config = dict(
    image_size=48,
    encoder_norm='layernorm',
    encoder_moe_every=1,
    encoder_shared_expert=False,
    optimizer='soap',
    eps=1e-08,
    adamw_lr_other_params=0.0027,
    steps=13200,
    adamw_weight_decay_other_params=0.05,
)
Rows from block 5 of the encoder of a small image VQ-VAE, named by matrix and row number. Rows with one number within an expert belong to one neuron, the router's apart. Each number is 500 + 25 x the weight over its row's rms, rounded and kept within 0 to 999. All counts start at 0. Numbers have three digits each. After the name is the row's rms in percent of the matrix's.
Before each expert's rows are labels from the 100 images, of 14976, where the router gives the expert most weight on average: "colour at peak" is the nearest of a few named colours to the mean colour under the peak. Only what is clearly more common there than usual is listed. The data: crops of objects in photos (Visual Genome). In brackets: how many of the 100, against the usual share in percent.
# router: router (encoder.blocks.5.mlp.router.weight, 8x160, trained with AdamW), inputs 80-159
# gate: expert gate (encoder.blocks.5.mlp.gate, 8x320x160), inputs 80-159
# up: expert up (encoder.blocks.5.mlp.up, 8x320x160), inputs 80-159
# down: expert down (encoder.blocks.5.mlp.down, 8x160x320, transposed), outputs 80-159

# expert 3
colour at peak: orange (34 vs 1.1)
router.3 090:528454468498502564464517535496495513478495498512515488496579505528547491519493495491521518495541488522544540517423477491482506481508478514497503478527518504465492452484498502498497474518527497488522484521503508528476519491475509543522463519
gate.1 094:509484534506468511520529531500463456488514538454497459483513517475451501495515476500527500461493481517509480511517464526522488545535449509532524505482500506464530512498487540439524524510485490473493512500492506502488518489511497512533484501
up.1 091:503516476472475518522493486518549488544497465507485544478468482493540507487489527509495532507511538483474542477519539480465512461466545458441493479493525482528463492520513474563474509524521497524508490505482472533497502512502518460458549533
down.1 102:442488490536521478508457507506515498496503489492487481470550488481515488520512523453518498510514566536511499511526498493503482496522531528518543474495481519532470477512523499557495467499531509484530487509453515473501467500495515461489495504
gate.2 056:491476458534499504479508511466550524464509503456537554524510480515512536482458509524453487494484494493508460497477498523473479508517497517544496523524472471519518473512511500508481504506517490516455533520538462468518488498479516483454483526
up.2 057:453477464503500578509470513508480490498485472533454462489527505513483531481504474552528521522505488525518499490472522500496469493500525499520565488483468482512543491530504507476479513501485471515466535476531503470506548485468505498504494500
down.2 066:498517501476508495552492463483458498492497519478474466521527500473528484551555491459465498508514538504490517490505504541466503504492536494532531513496462505494502452489501492569495509526518467527502486490482500488503474507535538489485540492
gate.3 133:544512522508489512508540534497531517519528544543501465487475486493464514524500518475535510532518522496503495514433490488504474470461487461556522490482485531519519550486483500497497485515491515549455489462461527502480510534541513455534487511
up.3 123:425469505488516493496474490507476511509458490472533528499493522511550509516526503530488506477472498510491488489527542534493506523512527554465477511491495478462493481528516497511473502490537512455525501561558467492515462471462473516487501466
down.3 137:547510495511502496519477481510577473526489488532495442487540493489460495505491462480528501502479556550504474509440504494494510481518508509503498524483480496526537514507478505507482464490515509556445503473468485492494514541533514489541540484
gate.4 061:528497489493528550506486492481517529487481512497508488507510476527525507485486533520463542517475438473484518515508460497526549512484496525506479540536505510483468499460511497485462489497569465544483485486473497514475523491479492481467537533
up.4 064:472508505545457450527493516479457501518521471492494514493443498466475492512506464485471526507509527538527519512523504512524486478514516480505492520533463499498503521518461492502489474547412509515452509489506520543475467482519501498513485484
down.4 063:527502492503506508475523493520445487520499507484567483509486494502482516517477488495466513490513504522521480475481508481495508495532529514517470490481533496516476532503462468441496480497497525506479492537503514516490532544520512516520443509
gate.5 108:523531506491493500503459506547476438500517485477527451497492542492463509547497494503502505512511480505532449507464479536489506495549454477451522486484512479544518444497443490524480474509495500515558516498505484500517475506478502503500496449
up.5 116:510519494474526511522458498528491448480511497518522456483526549531481507555496485491541504504509470511534463509474491516503503496546450477469486481493518486548510451485454487527501491485504495526517505510522470474502503498496518549486501437
down.5 138:523488496487503490471518477512502460461481516513490539476493500524521512445471451516488494471480512538526501483506475498492497494453485485509460473523458557510521563468542507449488535515505502445414481461553495506481485506481478500505528454
gate.6 147:558496484490491525513479477517551470534488483531483477477529497457543510484508499502530510495461466500514466492434518477482546467507474499487547499479531510504524474521475456496512525529513468495507502510516477478483473518563491506537467458
up.6 149:500492477470505459497500519470482540432473506475503496553506459509467471485496467492508504517518526469464526496563474503530478526468516494503480504542464488493484546514516543485530486452488532531508520499493515482498499470479501522478548517
down.6 142:509488500496507509552495526511546469507487496509516501449469512468482523465567499452473510497492518545523510489488553507463523474498518515481542491531513508509547520484512494498479463519493460488427537493486490506509528547522528514531540473
gate.7 090:477491465532501495504474441484543520538472496496497498484502500529514453516544510498503507506504504467494473492489555481538488485502482517520509495532493531469451448463490519532481485513543468498510479516475512453562487515503509519490494499
up.7 092:481551440497500518465518486515510457518521486488485508529535521487492528488501496511518492508469511524522498486527508559522530546519476439455485543480480443517501531488508493475525495502480491530527492476506516502505503491516511509496537457
down.7 093:476489521512501495490528499510480498488522502488553499524510523489487491494507536512476512526521520483500483498506507468535434491561502493487468500518508477504531478521504536485496548514465458476530501501472553524501416509509555496488488515
gate.8 101:496487519504493475474509494513532448495478495498509503540474449529482514503473536492455499545483522490509493481478494496503494521516502520476450490540491466477493487489517472509477463487527517505511516511517488510530506513482506517505490522
up.8 093:466486513516495460529497514459486535460496531535487485487547506493463507476453470514506493487509492478477511504516541526518519500478477494507536466487454510459527516446516478509518518517488517536513495495483534494467503486532498454497513485
down.8 090:473519475514488493439521538473488499530510501460468490500442492540512489568455524459463494525511499526504538529508509497509521498494507490518451487470501521524471458481524483567488522492524498477516488491497474472515524491566546524527476512
gate.9 125:490468519499454454505503454514474539507538470407470479507460529515522475455507492519483498481471492549521472474469514503484466515506528508483487498478514485469531522522461513485497473486468511490515543518437475519523468468516519486498478520
up.9 133:503466518503497504501512449515497513480552488422503540505443512504487508529473510507490486505498507527519486470489480482511521502514478492496479476460467480530521520496474509436546489512441501508515520518444464506492481483481533492498501515
down.9 120:501505464518528496422493482458489496489528527477483490479538498519541504517471524504536503445499489520470515468528523496484484507456529483526480545485515523488492507479478508457416507500487531521481510535502484486455520475469503504506520497
gate.10 139:509519492513501494474502514510508462511478519557507483497477499499509504473488494503517490500472457500505476506514468484501543480492462476511502511466499538502509472492482466506454479469532487545491507461531475548489492508523475551496504540
up.10 132:515526514504489529502514496511470467483494498559486510486467531482542483449448479496518462518490513526496514504511480482479552503495497498494494515476472514468488488488498442482487495505528456531485487475494500544508523501529473550502484560
down.10 130:443518518486476493534510476483521486522515478529536485485496504499538541451544492435542503506485499508436481534480522494480526506474489475479526513524488489494506463548494534492537518546493536530538514534461493552481467475507450493521510510
gate.11 109:483509468478523509515510467567484531505511514490479457497513516529484499500540488454516479454518463487505516502510456528516452509523523484501491512480513494485489464539485499485451535488537477445545486490520526447533498484509492440457481456
up.11 109:494520510504471486487495515467521441453476519495508539540462521475514478497474530529473509557482535484487513519495548485493529493482468521538520497539491506537500538463518533502549459489485523564455524508504482543458515511481508547513493509
down.11 123:469491511484511497490503474471481484464487528503487456482490483496556525465536540555487493501503475507483436509539494511532408494492544533510518459518518485490486460493502484472480542499490495485547495488513517563502487484527470521489470545
gate.12 090:550468488450505511528498481470526517458506500557505482529480491512508505498504495486500502503470460460502487503500452481504501495487531492497542535494500515510486535507509470495479466490501534460528493496546471480484503520498482506485538483
up.12 091:544503494469522494507482528467505518473517514497482462519512478505506514510486494463518497481488496494485516493499501475523481507490513506512489556481519556497532531484498485492481500537457510507522531520535521480477540533459480507510530470
down.12 101:498507485488529506480504491530505459496499472506538558517532492504488482518494433487495519484494522495464426499466506509486492524501510526490523514513467483536498462517499487563552525539525522508504530506504485483515523498459499502465521460

# expert 5
colour at peak: grey (77 vs 35.5)
router.5 105:455526499483415462489506518522519508501523479497477481514480550494478513512463452513479524534500453476470491521539496528525469517511455459533502485484517530484477507534507519485473457486460518543479486470462513511519424468476466502475517483
gate.0 095:539508444461483477461514474503514465499522493483497535477547505499450499493548506487472511466490524487512482494479500502518501495509481494474479494484463476491516451461479459471479499518506497541473561467509534491498480522479477491493503554
up.0 094:504498527481502536523535480457485493517533488526492510494530514479505536450544456533527489500483488466510504520513473540504503492502489458473514495501509505447493494491474463506467493500529473522516484476522581453501494520525512464506498483
down.0 096:495495490553510503504440518531483496519519522500523532458522502535495499517488500462461521483490543530475458503514506486479494495454521496492483516482457496514529481447531504478520514504472526539488514437488491514498480458504499475484552477
gate.1 087:521543514489490505534490550495503486419497515555504503506466481487510508532460490508501484473481449504526503505514500503532480487501530479508516504517485504503504538547547493509496462480478479524499480477463455484500537474504501537483566523
up.1 087:518558510505494476506481544494507496441467514544504484515441502485496487538478490517520511493490462527546516520519491492549505514521513480473486498524480507479512551523531520498502457504453501491486525468483437489499535520489507533492539508
down.1 102:508444508515509490498487521486535541514495515522493498504476474472506520499518516481500519494480433534531529500482500488473536486482506484436544484483522498432508516449481520537512531481498473540516511494485484472476472457556514488522513516
gate.2 071:489514506461503456492525502448512545471489465492509524548484505486446517486506500496472483486492462510506525499483474533504485492501472548501481495518486490459488544472435523505522487539502455480517525530524469496496472476533514537494487481
up.2 075:486499530548492508514493511497475484470488552518530542483528504489506523486534499520526505502498514549483516486541491503494554504458510476507534531468554493535515469537492493503484471493481526489521543468474536488477516509498472463490544456
down.2 079:508490511499530520537527517515521477503496519523564497484496498518493504468528518480516466543485557490513540481476511501448451514501486479522467503482493465498510516493514561468513529527524481482487512461504509491492518541469501511527484506
gate.3 106:508507494500521481501489500475518554494485532588513466506535516476484503477502484544460504485528417497494506456505496511484490500508513513488540504481504496491539558505507504496487433506491466461444510548501506527492489481482509513516475488
up.3 105:465512489502520500456523511520501443519496475483462520485524515510523490483517514502498490475473547517516483549514489521533528486489453471487488506521532491498502453488459448518464506477513504533514497482528531450537511499516500500521480513
down.3 108:505466506461492489498560505527476477513493479523546502506520499509480497452526526528460511485524442534501504526523511482463533536500487515432552486526472514519477539504540462504495545482471479482448481494498500483452543510485516489474494531
gate.4 068:478524524521522472536490538552541433521486508476497526512448522481506471485491484550491495487489484535536491521519487474458476551493538515469518506451529506501485538512500533489519489518415435506477542509511466544483473487484514477497535479
up.4 070:506502458519510503493455514517537481486500532532520530525488541514531517492452485555520513503502501517511494509540493476464556484512515514512476525466523468491538465491491510510524491482466493537547543504545476522496451502489476447452500476
down.4 075:583500506448512505525522498526500488465474504527462550474440508494558477531487507530489481482499481517518505500540481495495506475493501481474501524538512533526490467512491488540496474484495497492529506524487480505475434541531505468528556493
gate.5 113:556489491478496512533508463517496559455455480489463490506532468557526457547467482507504511502527439528496537483482510458486429534498509505523487510528506513501557512515504509449507461500515530520458537467475498472473547495478481538495514512
up.5 120:537480498475487517482478551519490458509518497454541485531514455414480484519494511514518474464507521529498493519513507516505540486506526472480528469506493499537489476524495478499465475516478486497543514517515518504534519504517535502483552510
down.5 128:552521519493519508481502527470484497509513490489496518513492514505500514521522470531512498476494539482504506498502483479505563497494499473498493509494475497487510558468598474463472504459493506457428461488490531514484491443477508473515518501
gate.6 116:509498451505522525486506531501519554531477500540477402468474532563494526533490514507511502493505502519504480486516475528439481488506492500466532491508520511509522503512489520524517536499504515513455510507493469485516432490503492489517510543
up.6 118:477506538520478514508491459519476438489516507478522607521501489460498461480511466517466521497511504436494535532530508464540505506491535524537483503466500473499475487529498494519491478516453516521532510505493497549513579497497497520450501464
down.6 137:496502455440482470523502504496522529479506523510470418481491486514525522530506524527534526499512528521484479504497507526526478472492480508514505519466485484498484494492521520522545493468469534481436482485478520480481404510543482503485518508
gate.7 099:504493489497538536469479508525522417485526481479466537504491499512500493520457515490456507542528483511527519492492497487485518516454467474492504494468476488479517478524444494531442511480507500480501483523531480490499467488518508464512492495
up.7 090:498484497484506535465488505526504464513547517511467539509540488502528524515439532491459491492519487471518495495517457508504517531480501490525486509486493506514548486522419517539462479489500509500525514552510478473498486456477512513505480472
down.7 103:526550465477483512507496473462466483493487460520537454499515508514509513477479470506549521494483483531500518452523468477479499522501535526496458509496460525498489544497572501503454528485535465498500446498576485495502517494509483483505490499
gate.8 085:510536483532445476517476470515510490503496499461518444514534492523496542444476502498513480516500497486510479514536527486477470479482479513527460537516474445458500549530484485522521504498492498483510516496446501470516572512513500501516524494
up.8 081:518479544461556474496518509462480498454500486518523532488441519462458479525523510503543511490489471519494505508483468507492512515556507496505542484489541543525493473435493524508480483473516504539504480505523525501489448505511519537499439551
down.8 114:467490473494503497451482474511474461502504490501529471539529482467538487481479506493486488505492530459458483472537506510558538491474506492475491508490509473509523476555498507507508478480557513490533499492490514531477536491489472447500513483
gate.9 107:480508487479510498463518534535501478578499473484531507508442516467460455562544512516461492493482533486483487523533532478476492507511498501517502557481514482491512520468539529487476488469456522457506458475481509505515483513506522499549472535
up.9 115:506470470498508438491502480507554516518454472490506491505454487457467462453509497523481475513468475479524515468476503533508496480550462464489516496499528510473516533486544439511505532454487478498521516490535517503517494477507482492516475513
down.9 114:519460523524482526480494447492461488496523515465547543500484494487540471520504516484508507486518506568522519512513500484493559516474513513496515508512472508484470461534506518519468472510492533534495493546519505505530464487519556523490507491
gate.10 092:535506498483533484493469526530577493459482496538519478466497558461469487527416477498538512487513504539482543492515495508520491518489489489515524474511500465482530500478519509483517523479466451477505490502545522496520489488486505507514452502
up.10 081:491487483477490505485515509466482544503491531506511584500488470519490479517593529502480547543492511514491488488474484493506496496517491501532476506485509518467527469520517480496488512528500480532487535482464474528509509502528508494470532486
down.10 075:467508493499503487457515479495494535512489527470524476500471493510481455556488523482525476479512538467505508504530508513531506481507523480518507537503465501502508547525480522498513496547495581513472479436478512465524468509510495468466500523
gate.11 084:475455477537493521477527494472540518459498490535501445503456512540500550525484483471483525541513517556494489484500447454527458526517524505475489519471494489484531492496484471499501508503505513554467470477505481477505471505476454482502501493
up.11 099:464492468506514496471490527463536510458507487508492524499477518581489518481471498480491506498501485534494536498455480496484557535536507509452518517478504487473502489476494486486533450520513484501474488492495450487517434487495497492526511521
down.11 125:512475497463499502497476463491462471475474459521488485496526489479490503529506472519512506525486537520505542485531459496532501513447528518480451514501528480526484464526488520496605507488527478545526494518530517476475567520518497472516532481

# expert 1
colour at peak: black (99 vs 12.3)
router.1 102:487478481509515493494506516482454526460521502493497523437493468544506519513519516504523488417505528509505509515540520535511480522520563524470494510479534484503535520487489495495504513485500497455524496512528433479515549491527499471514532495
gate.1 136:433488483499536490420497542508485482489492491539486466518445482506470508456503509514509521526504500462489516533543479486479497488506496494535543490500515510548493504485492476529490439502476516500563469532481486494458468519493526445539492535
up.1 137:490490463463505506427489519483538489484512496484457496520490516518481533449484502481465487519489496528484482518506528465511498477528542513495513523506519535475501560511520510469535542509492523515562514486476498503522539473479502468511553514
down.1 125:470499504493498509523535487551447520485587495472515477514534506492500476503531521527513517443520479495493548501460449505523504536468498495498473516512496523472493507477508495524470457511484497489418507560506542516478493524533479506559544479
gate.2 148:489461537495569522514498446519489515518529558517482477505533460520470470472497506541497512517530466469487522531514500489514507494485500498461517506491498493518533505516502513484548537505523474495505543458514516514470574493479498499491531531
up.2 152:507522474510484512450479553506496464518480491503512506504512527477486539495490479495534484536465526497493468471424501485508522494503475496494467470481489517473487572521518521477468469461472519493512500522480495506513443498514500528512492506
down.2 146:486469486479533491498495498505464501503511484472500485518544494532523505475480531500479488495523485478505508518599465506469437515481506494463503498545511490525489505490446520494528502534539505477512508528507516536495472532476507493518535533
gate.3 092:526554471488458471489471536508480483495500470528510535524509505515494505496465496490440465488496491477463461474491515454506496506506463513511545452511496497511493501507520493488513478486531518477492475500513483546531455496499499493483491501
up.3 104:480534457473490472459486495519475459459513487503511572504505497472499502492474522505462500469498510475511487495491487469508507522488465494460573483475538496533500528487539493506520435483513529487460481515510496501473486516517512525491507508
down.3 108:483522519498498529490491455520535519492448509520501425466504504474526455490530513484443506462510508482482478474499484509492513494480471483462469531484508514465525459493471515472510478512534479547531488513518518457492544540524504534491518515
gate.4 127:519505483482505524445513459536467516502505495461498509498455527463475501458493500522507488507508492524503443509466505505536563497477478470532495508499517495502497511471500494504468477522488509528472491508525483462520473452505510527458490470
up.4 126:508509498482473506493511464533507520498497493480510516526441524467465528481530541526515476479491493533528477514482504502499535475494484481497521518489496486481493539495509496522450511539487511472484532499490472474503518483529531497476494473
down.4 141:472502484478481504439521475481477501508537522464457491482523505512477506505468514536554486441483501514489514500541516507491480532457465494502509517518477509473504536518429536469488461486468535490517503528537458557509522488437487476532507475
gate.5 047:490518523468529493475474511495488495476487511475502571520508480438561456459489461508485456529505526510496523509500510516530492493524490476539507482508503495498513475530514487505492515474487505496566522464498503559510488487548510459471497492
up.5 054:526537515529495486462515531489506532553516512507500528483477484474410448501457494481555495511508514530503507504463486515528491484506487465474508495519463506527519524436493485515481520496483479540543521494480516519533510507507466539537498486
down.5 055:507456433490466484521505478483517511505521496511522473505546485492538514486510544524547512451521528490497470512543527484479483476477489498513526479536530483487520539502441518456483507480520523510518489534539493489500517499503475500548487504
gate.6 116:471510521529476480492499523529506509492497509452518460494477467520470461469532527509514519495490522497508449515443509530501471533519484488471479512500550506525553488457472504486498478520500541518544543475499458529476485496518499475478467477
up.6 137:548490437493514540498494514496464541514516538528490534488501487472499499485503491496462491491517486520519528498523491478493556503467494462520492493493514503502486558561538489506484477466517489491415502479511529461481481513482482527506530546
down.6 117:446489534486495494493482487518490461512501481494537481525452497515447500486530509489496474499521477492516508503464536489539451518520513499494526504492503472537512498530483537495482469489492494543616511501496530505479549496528506473497416475
gate.7 111:461507484511443482467495501490475471518489522502521526505501500459523489483540501485502469524500508495500458519480475499499477545499495487508473460505508510525489520503590506538489525539516488496520488492499522517517463472517503513504496489
up.7 105:494481517479578530515512499504549529488506463475466501481485529534485527488467538500521534473515487527495557495558522505532506478510473496490509544483479507501501460497435501479506450501501514522526494473500456497469535519491480496502467535
down.7 123:541545493486485519490482529500451508504495523509529528522524502510530506489570491462468488513454477484489481519458488505499496513500512513514521483484481467493513532454530501506476534525470498473502538489494520536513443453472503489497483529
gate.8 134:467513476504531510548477509514496464477497483491530493490483508495496490517490517459561500466512522488494498522505504494477533497521511544509483467484465495509500475512472513546528505482474496476506435524501457433496479477524531508531509477
up.8 133:485506529495487466504503528521470514495467497531487501495533476479528497530472492512470493506497457475522487483520497511466516474492495527492504509507478512517499505445476499529529519505495479527535507474496521574476480504450505494527510464
down.8 134:516482502487502491517551504503520486471499492490545499536523499503526488482503525446483505516477515516528468522459500486526459518553528483458531505519488485543531414517476497505499468517494465506539520459530501517473507534495478501488496525
gate.9 121:458519516495532522530521523497536520510479491500507490502562484501514490520506510499541483500506508504485530504516495487465505511530573497459468473497486469537533452476510497513477565521564505483524535492527490493501508451516454478497522477
up.9 144:492474502500531508528520512524517487468527514475479504482461539511496499489498508504514503492532504552529479517472478492538510510482489514503473519509504445459457558492519515502506498484442497490486448470471533535527452509522491470474501514
down.9 125:492515523487493519492493458503536529523507502481491498493491492470484501473546549505544520566485505482516440493558501472503482507522491516514539504509485449494519442515447491482504497501509496533494494487491494518493481505516483517495531489
gate.10 058:501517516460549498495516505468483522496502505541474537469508508525467513466516507460540481501507532463530515500442509490520514500503492537501520513496538528467507525510496476501550491456544494516494517474492484492481501537463522497465487502
up.10 062:565497533467586487526504484494490518500487497502476534469509534483434523514505491461512516495491483520521541486510531495503419508527503503474508557477534489476490477528509495510481501456487495486532494517521440499493543486510515486461519506
down.10 059:538512565526475519530523505505453509506517475511512471472555499506462500526522507483454508521515480464501523493533492494504446514495509513511478511516537435494493476506482458555505470482499478503521503498479494548510477484490463486526518475
gate.11 100:497497479495494501519480494488465529501516472519543533505501438450525521538500498527475493517501482503490502525581477491496503503490470479420497519506499494512477526446542493496508484514489510476467506475497539521513526488529525484498554503
up.11 106:526522521540537478493507490496500454507468508478493518491500532559504496546518515474483532495479522481497514495408508499507491479507539514571517455490488500514526503537496478509490514495505500522509458542484466487502437519495489488478500507
down.11 112:561530504466516505498494506520460513484504503500502534499511486511483490481500523491506471496520509505480530486509523492517470530452511487517492513449453470489527592469543504516496510527499483479396511553491511513511507496509498492506527462
gate.12 089:475513472478466477533478490498528500461534486518499518500503490502483479491516472478482501499488439504480549512542508517501474536472521495482467529515516514511483503510504500479523466518494494508479497522481535494513529498508468493511491508
up.12 103:542492462512475483548490437480494496492511507489479487496612471499504519540494505542510501510499493510530516495463505508518514532522495487482478457488508511452516529504477489481492527510484473495482521537479530501509526510529517475487472500
down.12 092:520534526465482488491523470494469487524504510478480506494510499510455493468548473523485497540508468485509541503451503512465496482489508512475575474484458489514517556476492503521537476532491511496471525529514488467509555513502537512498495517

# expert 2
colour at peak: pink (29 vs 9)
router.2 094:507472508477464546500475479530493495501485536508490485518478476471517497490506487503523484547536495508479508498510482434520533480462512515519466466502485513500473511544509532486524531513515484545475524514462522522473523494498488524487480491
gate.0 052:565504553505517488501481489505497492482483539547517558502513442462541464455540499512535495520477460509512452504478479486506512493509487501499515492505499511481497502495506498496483503513508494451523493497490539507483481492515502509500477452
up.0 055:533494494496520498506515486496532538546518506479438488482483482475508506496508521464476479468499503529532524481491542499454502500472529478481505495516520498515506499518555525514484510472524512537543477505527493503494468533493497522552511502
down.0 056:564514518501469513531486468520510521488514461492452484506454480493477482529478527537482507510496499474475500476511518499516511521540504502511505516483493542489467525535531493512512521526506460526584513508494520492467499534492478502486474444
gate.1 110:462509504493492472468471526518461505489511505492521492505504472470465502505494504516501544490519524503501541491484495560546516527527490508505513465484537517521498554485489495461498477515493463505502489455479522512538536465547514443474527509
up.1 121:534494506495511545494510504484514457462479489522478523489500504527514481505501525492470494515482510476517454484554493455476486488472496493521501544484494515492489461560495498493470534477520513513437543534515473464463469526471499535493494500
down.1 121:529477495473487482449505493487471505532484509530506436465513479491486510535469502528459512519499498503468458474423526512513517506477502493455506520508502505528479542488526485481498511531495500585512485512555500489518524445452500482470504443
gate.2 048:477470492474524494571528497532496484459495541492470534492483509484467413472558476443480491476492509465508524525470526499527496475479487456496565505492446503500462524518483477518509500487486525532528523490531478523513499477530526521490475517
up.2 050:499505505491503495508505539467536535529526510447492493522539528490498479509465542466481462513503506478541549500474507506504492492490465475510549510503441496461494538483521458508486468513459500547512481488483476522513452530508451547501515500
down.2 038:507463517488504509490475535472499506502519492513517516510490490489494497486544511486503504472528496434500510494480485499493512496515483522492476532518445482508485505504482474518509476504511524539497504489511471491507488484474520519490484521
gate.3 070:498491498473511507558554542496446527518483521509523515500511440501537482488506494505522501514521483532512510477472462503519542497529465488494470525517460519524492533524491487525506453491519496531527511480545490488475487491439485563531530502
up.3 066:535528488489546519495519487496446519523504501522475470507452476457523464467525489509531497492514469531490487481505476498482510516509527473500471514511493482517518543524477501510475492511561462506462541534517498475489522478470476552504534490
down.3 064:533549489518496515527489495523494472489511493496473516485509488514473491492511490496485504506465525524497522487510482519481491539533520509515520485512517501519495552488486519522483518428525482478514565549485479496510513503524487520496512487
gate.4 064:444525483511472487502489510506525453501526476460537546512512486491476527488467492446511486535482465482528481466554542522462501520505506491536491512463535477492527490490536485530501501473497506514466481498527487483501453544494483485518543493
up.4 069:543486491504492503512469496505487565501470524509552481500488462509511473496480505507499516461474517527472521492474453501483537507494497531479500506498470481506474487491529516495482502514515518424563526514530526500503546493460539526502486487
down.4 069:506478456506488496524496497487528521497479470502535513508490493475475536572461512486537514492452503544540482507491525506522553465511484514488494479482503490527525513516481560513487498516492481560477504497492541497503508486538461503520527498
gate.5 087:454460505480506501463492507493482463493508478483503554529530489499477521492514501486509484521527503435479473485470495508494462500458501484541531496471484519447508506538503540544535508495504514552526483521505484520450436516482513509522531486
up.5 077:498484516484482520437503506498530505468496498455543502527471503448443538497536482451512496528535525484492495496474498490487502478478490526544526435497474498496516499536490508522507499464546501531440520488517478520501539505489519504517456494
down.5 075:446522484468518486544497503499500485490501526522480491512455504499495516530510511483486505477524481494486483485461491514508477535487528484509511526448506520553546455530473512505440459501503554471483523495477472494525466457508475515463505490
gate.6 100:510481500475570514510540489494503477517515514478489466491496434469522559526535483484549457483510543494514501502482511488506462503508484466484487472479502492458484530499483499501514547490543499471510487512526467473574493494510509482518532513
up.6 096:468515460517446504516486535492461495489515501525506508523492561509469505525478496507475523518446463543495467499543526501500529493502497524493534555540512491522490508501533507526510486537502540530475476494530512496481509490481456516486496494
down.6 121:523469456490514488507511493491480480502499490496532483486536510515549516509537522517534501496495491434465535526519524494503470509415472481496483524486526521528499556478514487493515486525521491462447533477493490505488477510514514485508534532
gate.7 108:554521536530498499480479487482523516510505480512483416470543553518510530469524505539499504524489466494501513507523529524518480545471505483504487506506488530486532468478528486480511467509496488474534504490526497530499523501498526517477459478
up.7 106:574519529516549532490487497523501493515516486520504457474543510489518498470464498515490523493496483499506523512464513502494425550482503484508484460491500492471511505436493481471517502532495471511536494495508495524522534523485523496488485496
down.7 128:447480485496478490465473501457542508534509546517500545469482477501492508507535510526518502497526489518537455475501498495511549497507475511503503539486542496531523465543503518505479486494482493535484487464506472522494464468490500519518487505
gate.8 077:524523504491465519511502483529480514509518514488495506516529467531456529507535486535465498521483491460522514477469491484495468512481523478550528501514483457547513538513488479542459491485502498503405495502463522546502485479497519460503505494
up.8 079:454481514530475486523541493486507499522470456508507461493457532507564488479510499497528529490479495530486496517510458514529512468557449493486473480467522525475524548450497476474527472518499514452571480492505486462527497529510527496504505491
down.8 078:490522467499518488500505470534484459519447486477524474531544524536457483506514504521495506525486504505483509507451513511518513496522472478518554542504473507516476506527524504518458513545527488457457452497551493485502489526457517534507514488
gate.9 120:525487509525485503467462518468499522506478489532430504460525447488461501485454550483504505523508515482486502490538508484491518534494501502553537527475467492510488524499483544473461466508515462526472532471514557523462530502480478501476475495
up.9 127:504517521490479466417543499495493503497503499424534493519474556489482496491558471486480518492486526492515495487482520529510520494557494523513456516543519523507527537499488479470496501544488518457458526495501484487466488481496495496511468503
down.9 130:500507503494524491506521435491499486482523551468451483460492495499505519504444517504502489557507539500511517497554483491513475512516496470486523493546496511546516455505502518500508512490553469533492529480468503498483478537453536531509489520
gate.10 132:502469551503460487553474470499474503512502493542448493442499547526493506525502509477490523535505500501507477514466476483533533502451488482545510501498470492528541511505496482510496485538500458473421492496497529506471454521532513500546475512
up.10 119:519497454498497505460486537495541489505504516461538518563532479513504505470518469512526469476499502480462515476518522508482453476555497529509502487502511510490485469526517507508537503484503529511581520481487459502523490469511472506472521469
down.10 120:499486557500492508516507471517494516512479501532485524540467510458423487430529485498466505526503505484483471482495459534463510522478504499533489501503473507525477536502503488496531483481495484469404466487539486477520491538533511480514515462
gate.11 098:508498509504473560470526496507517521469508477504489546499490501523513475491526502478484508486500500466514482478486492492515556507505485481496464504532467477515503533478478486504481481503530523474471502514502473518553524543543521518509502485
up.11 093:509504483506491561480503488503528522492496495485498527531472512507456469519539491495479520475516475484504489473460484497505543487480479502501478492516502489518508506478509482525474457510506492484481507512500474496531490570523511498491527490
down.11 102:553501473494502472509537536459468496523491511443507473465483502528499520468534480520469491544454538547522450498470495509490498495512478489486468461482521501520521484466493473456464505435494471498547497479510533510517425528453501493513507531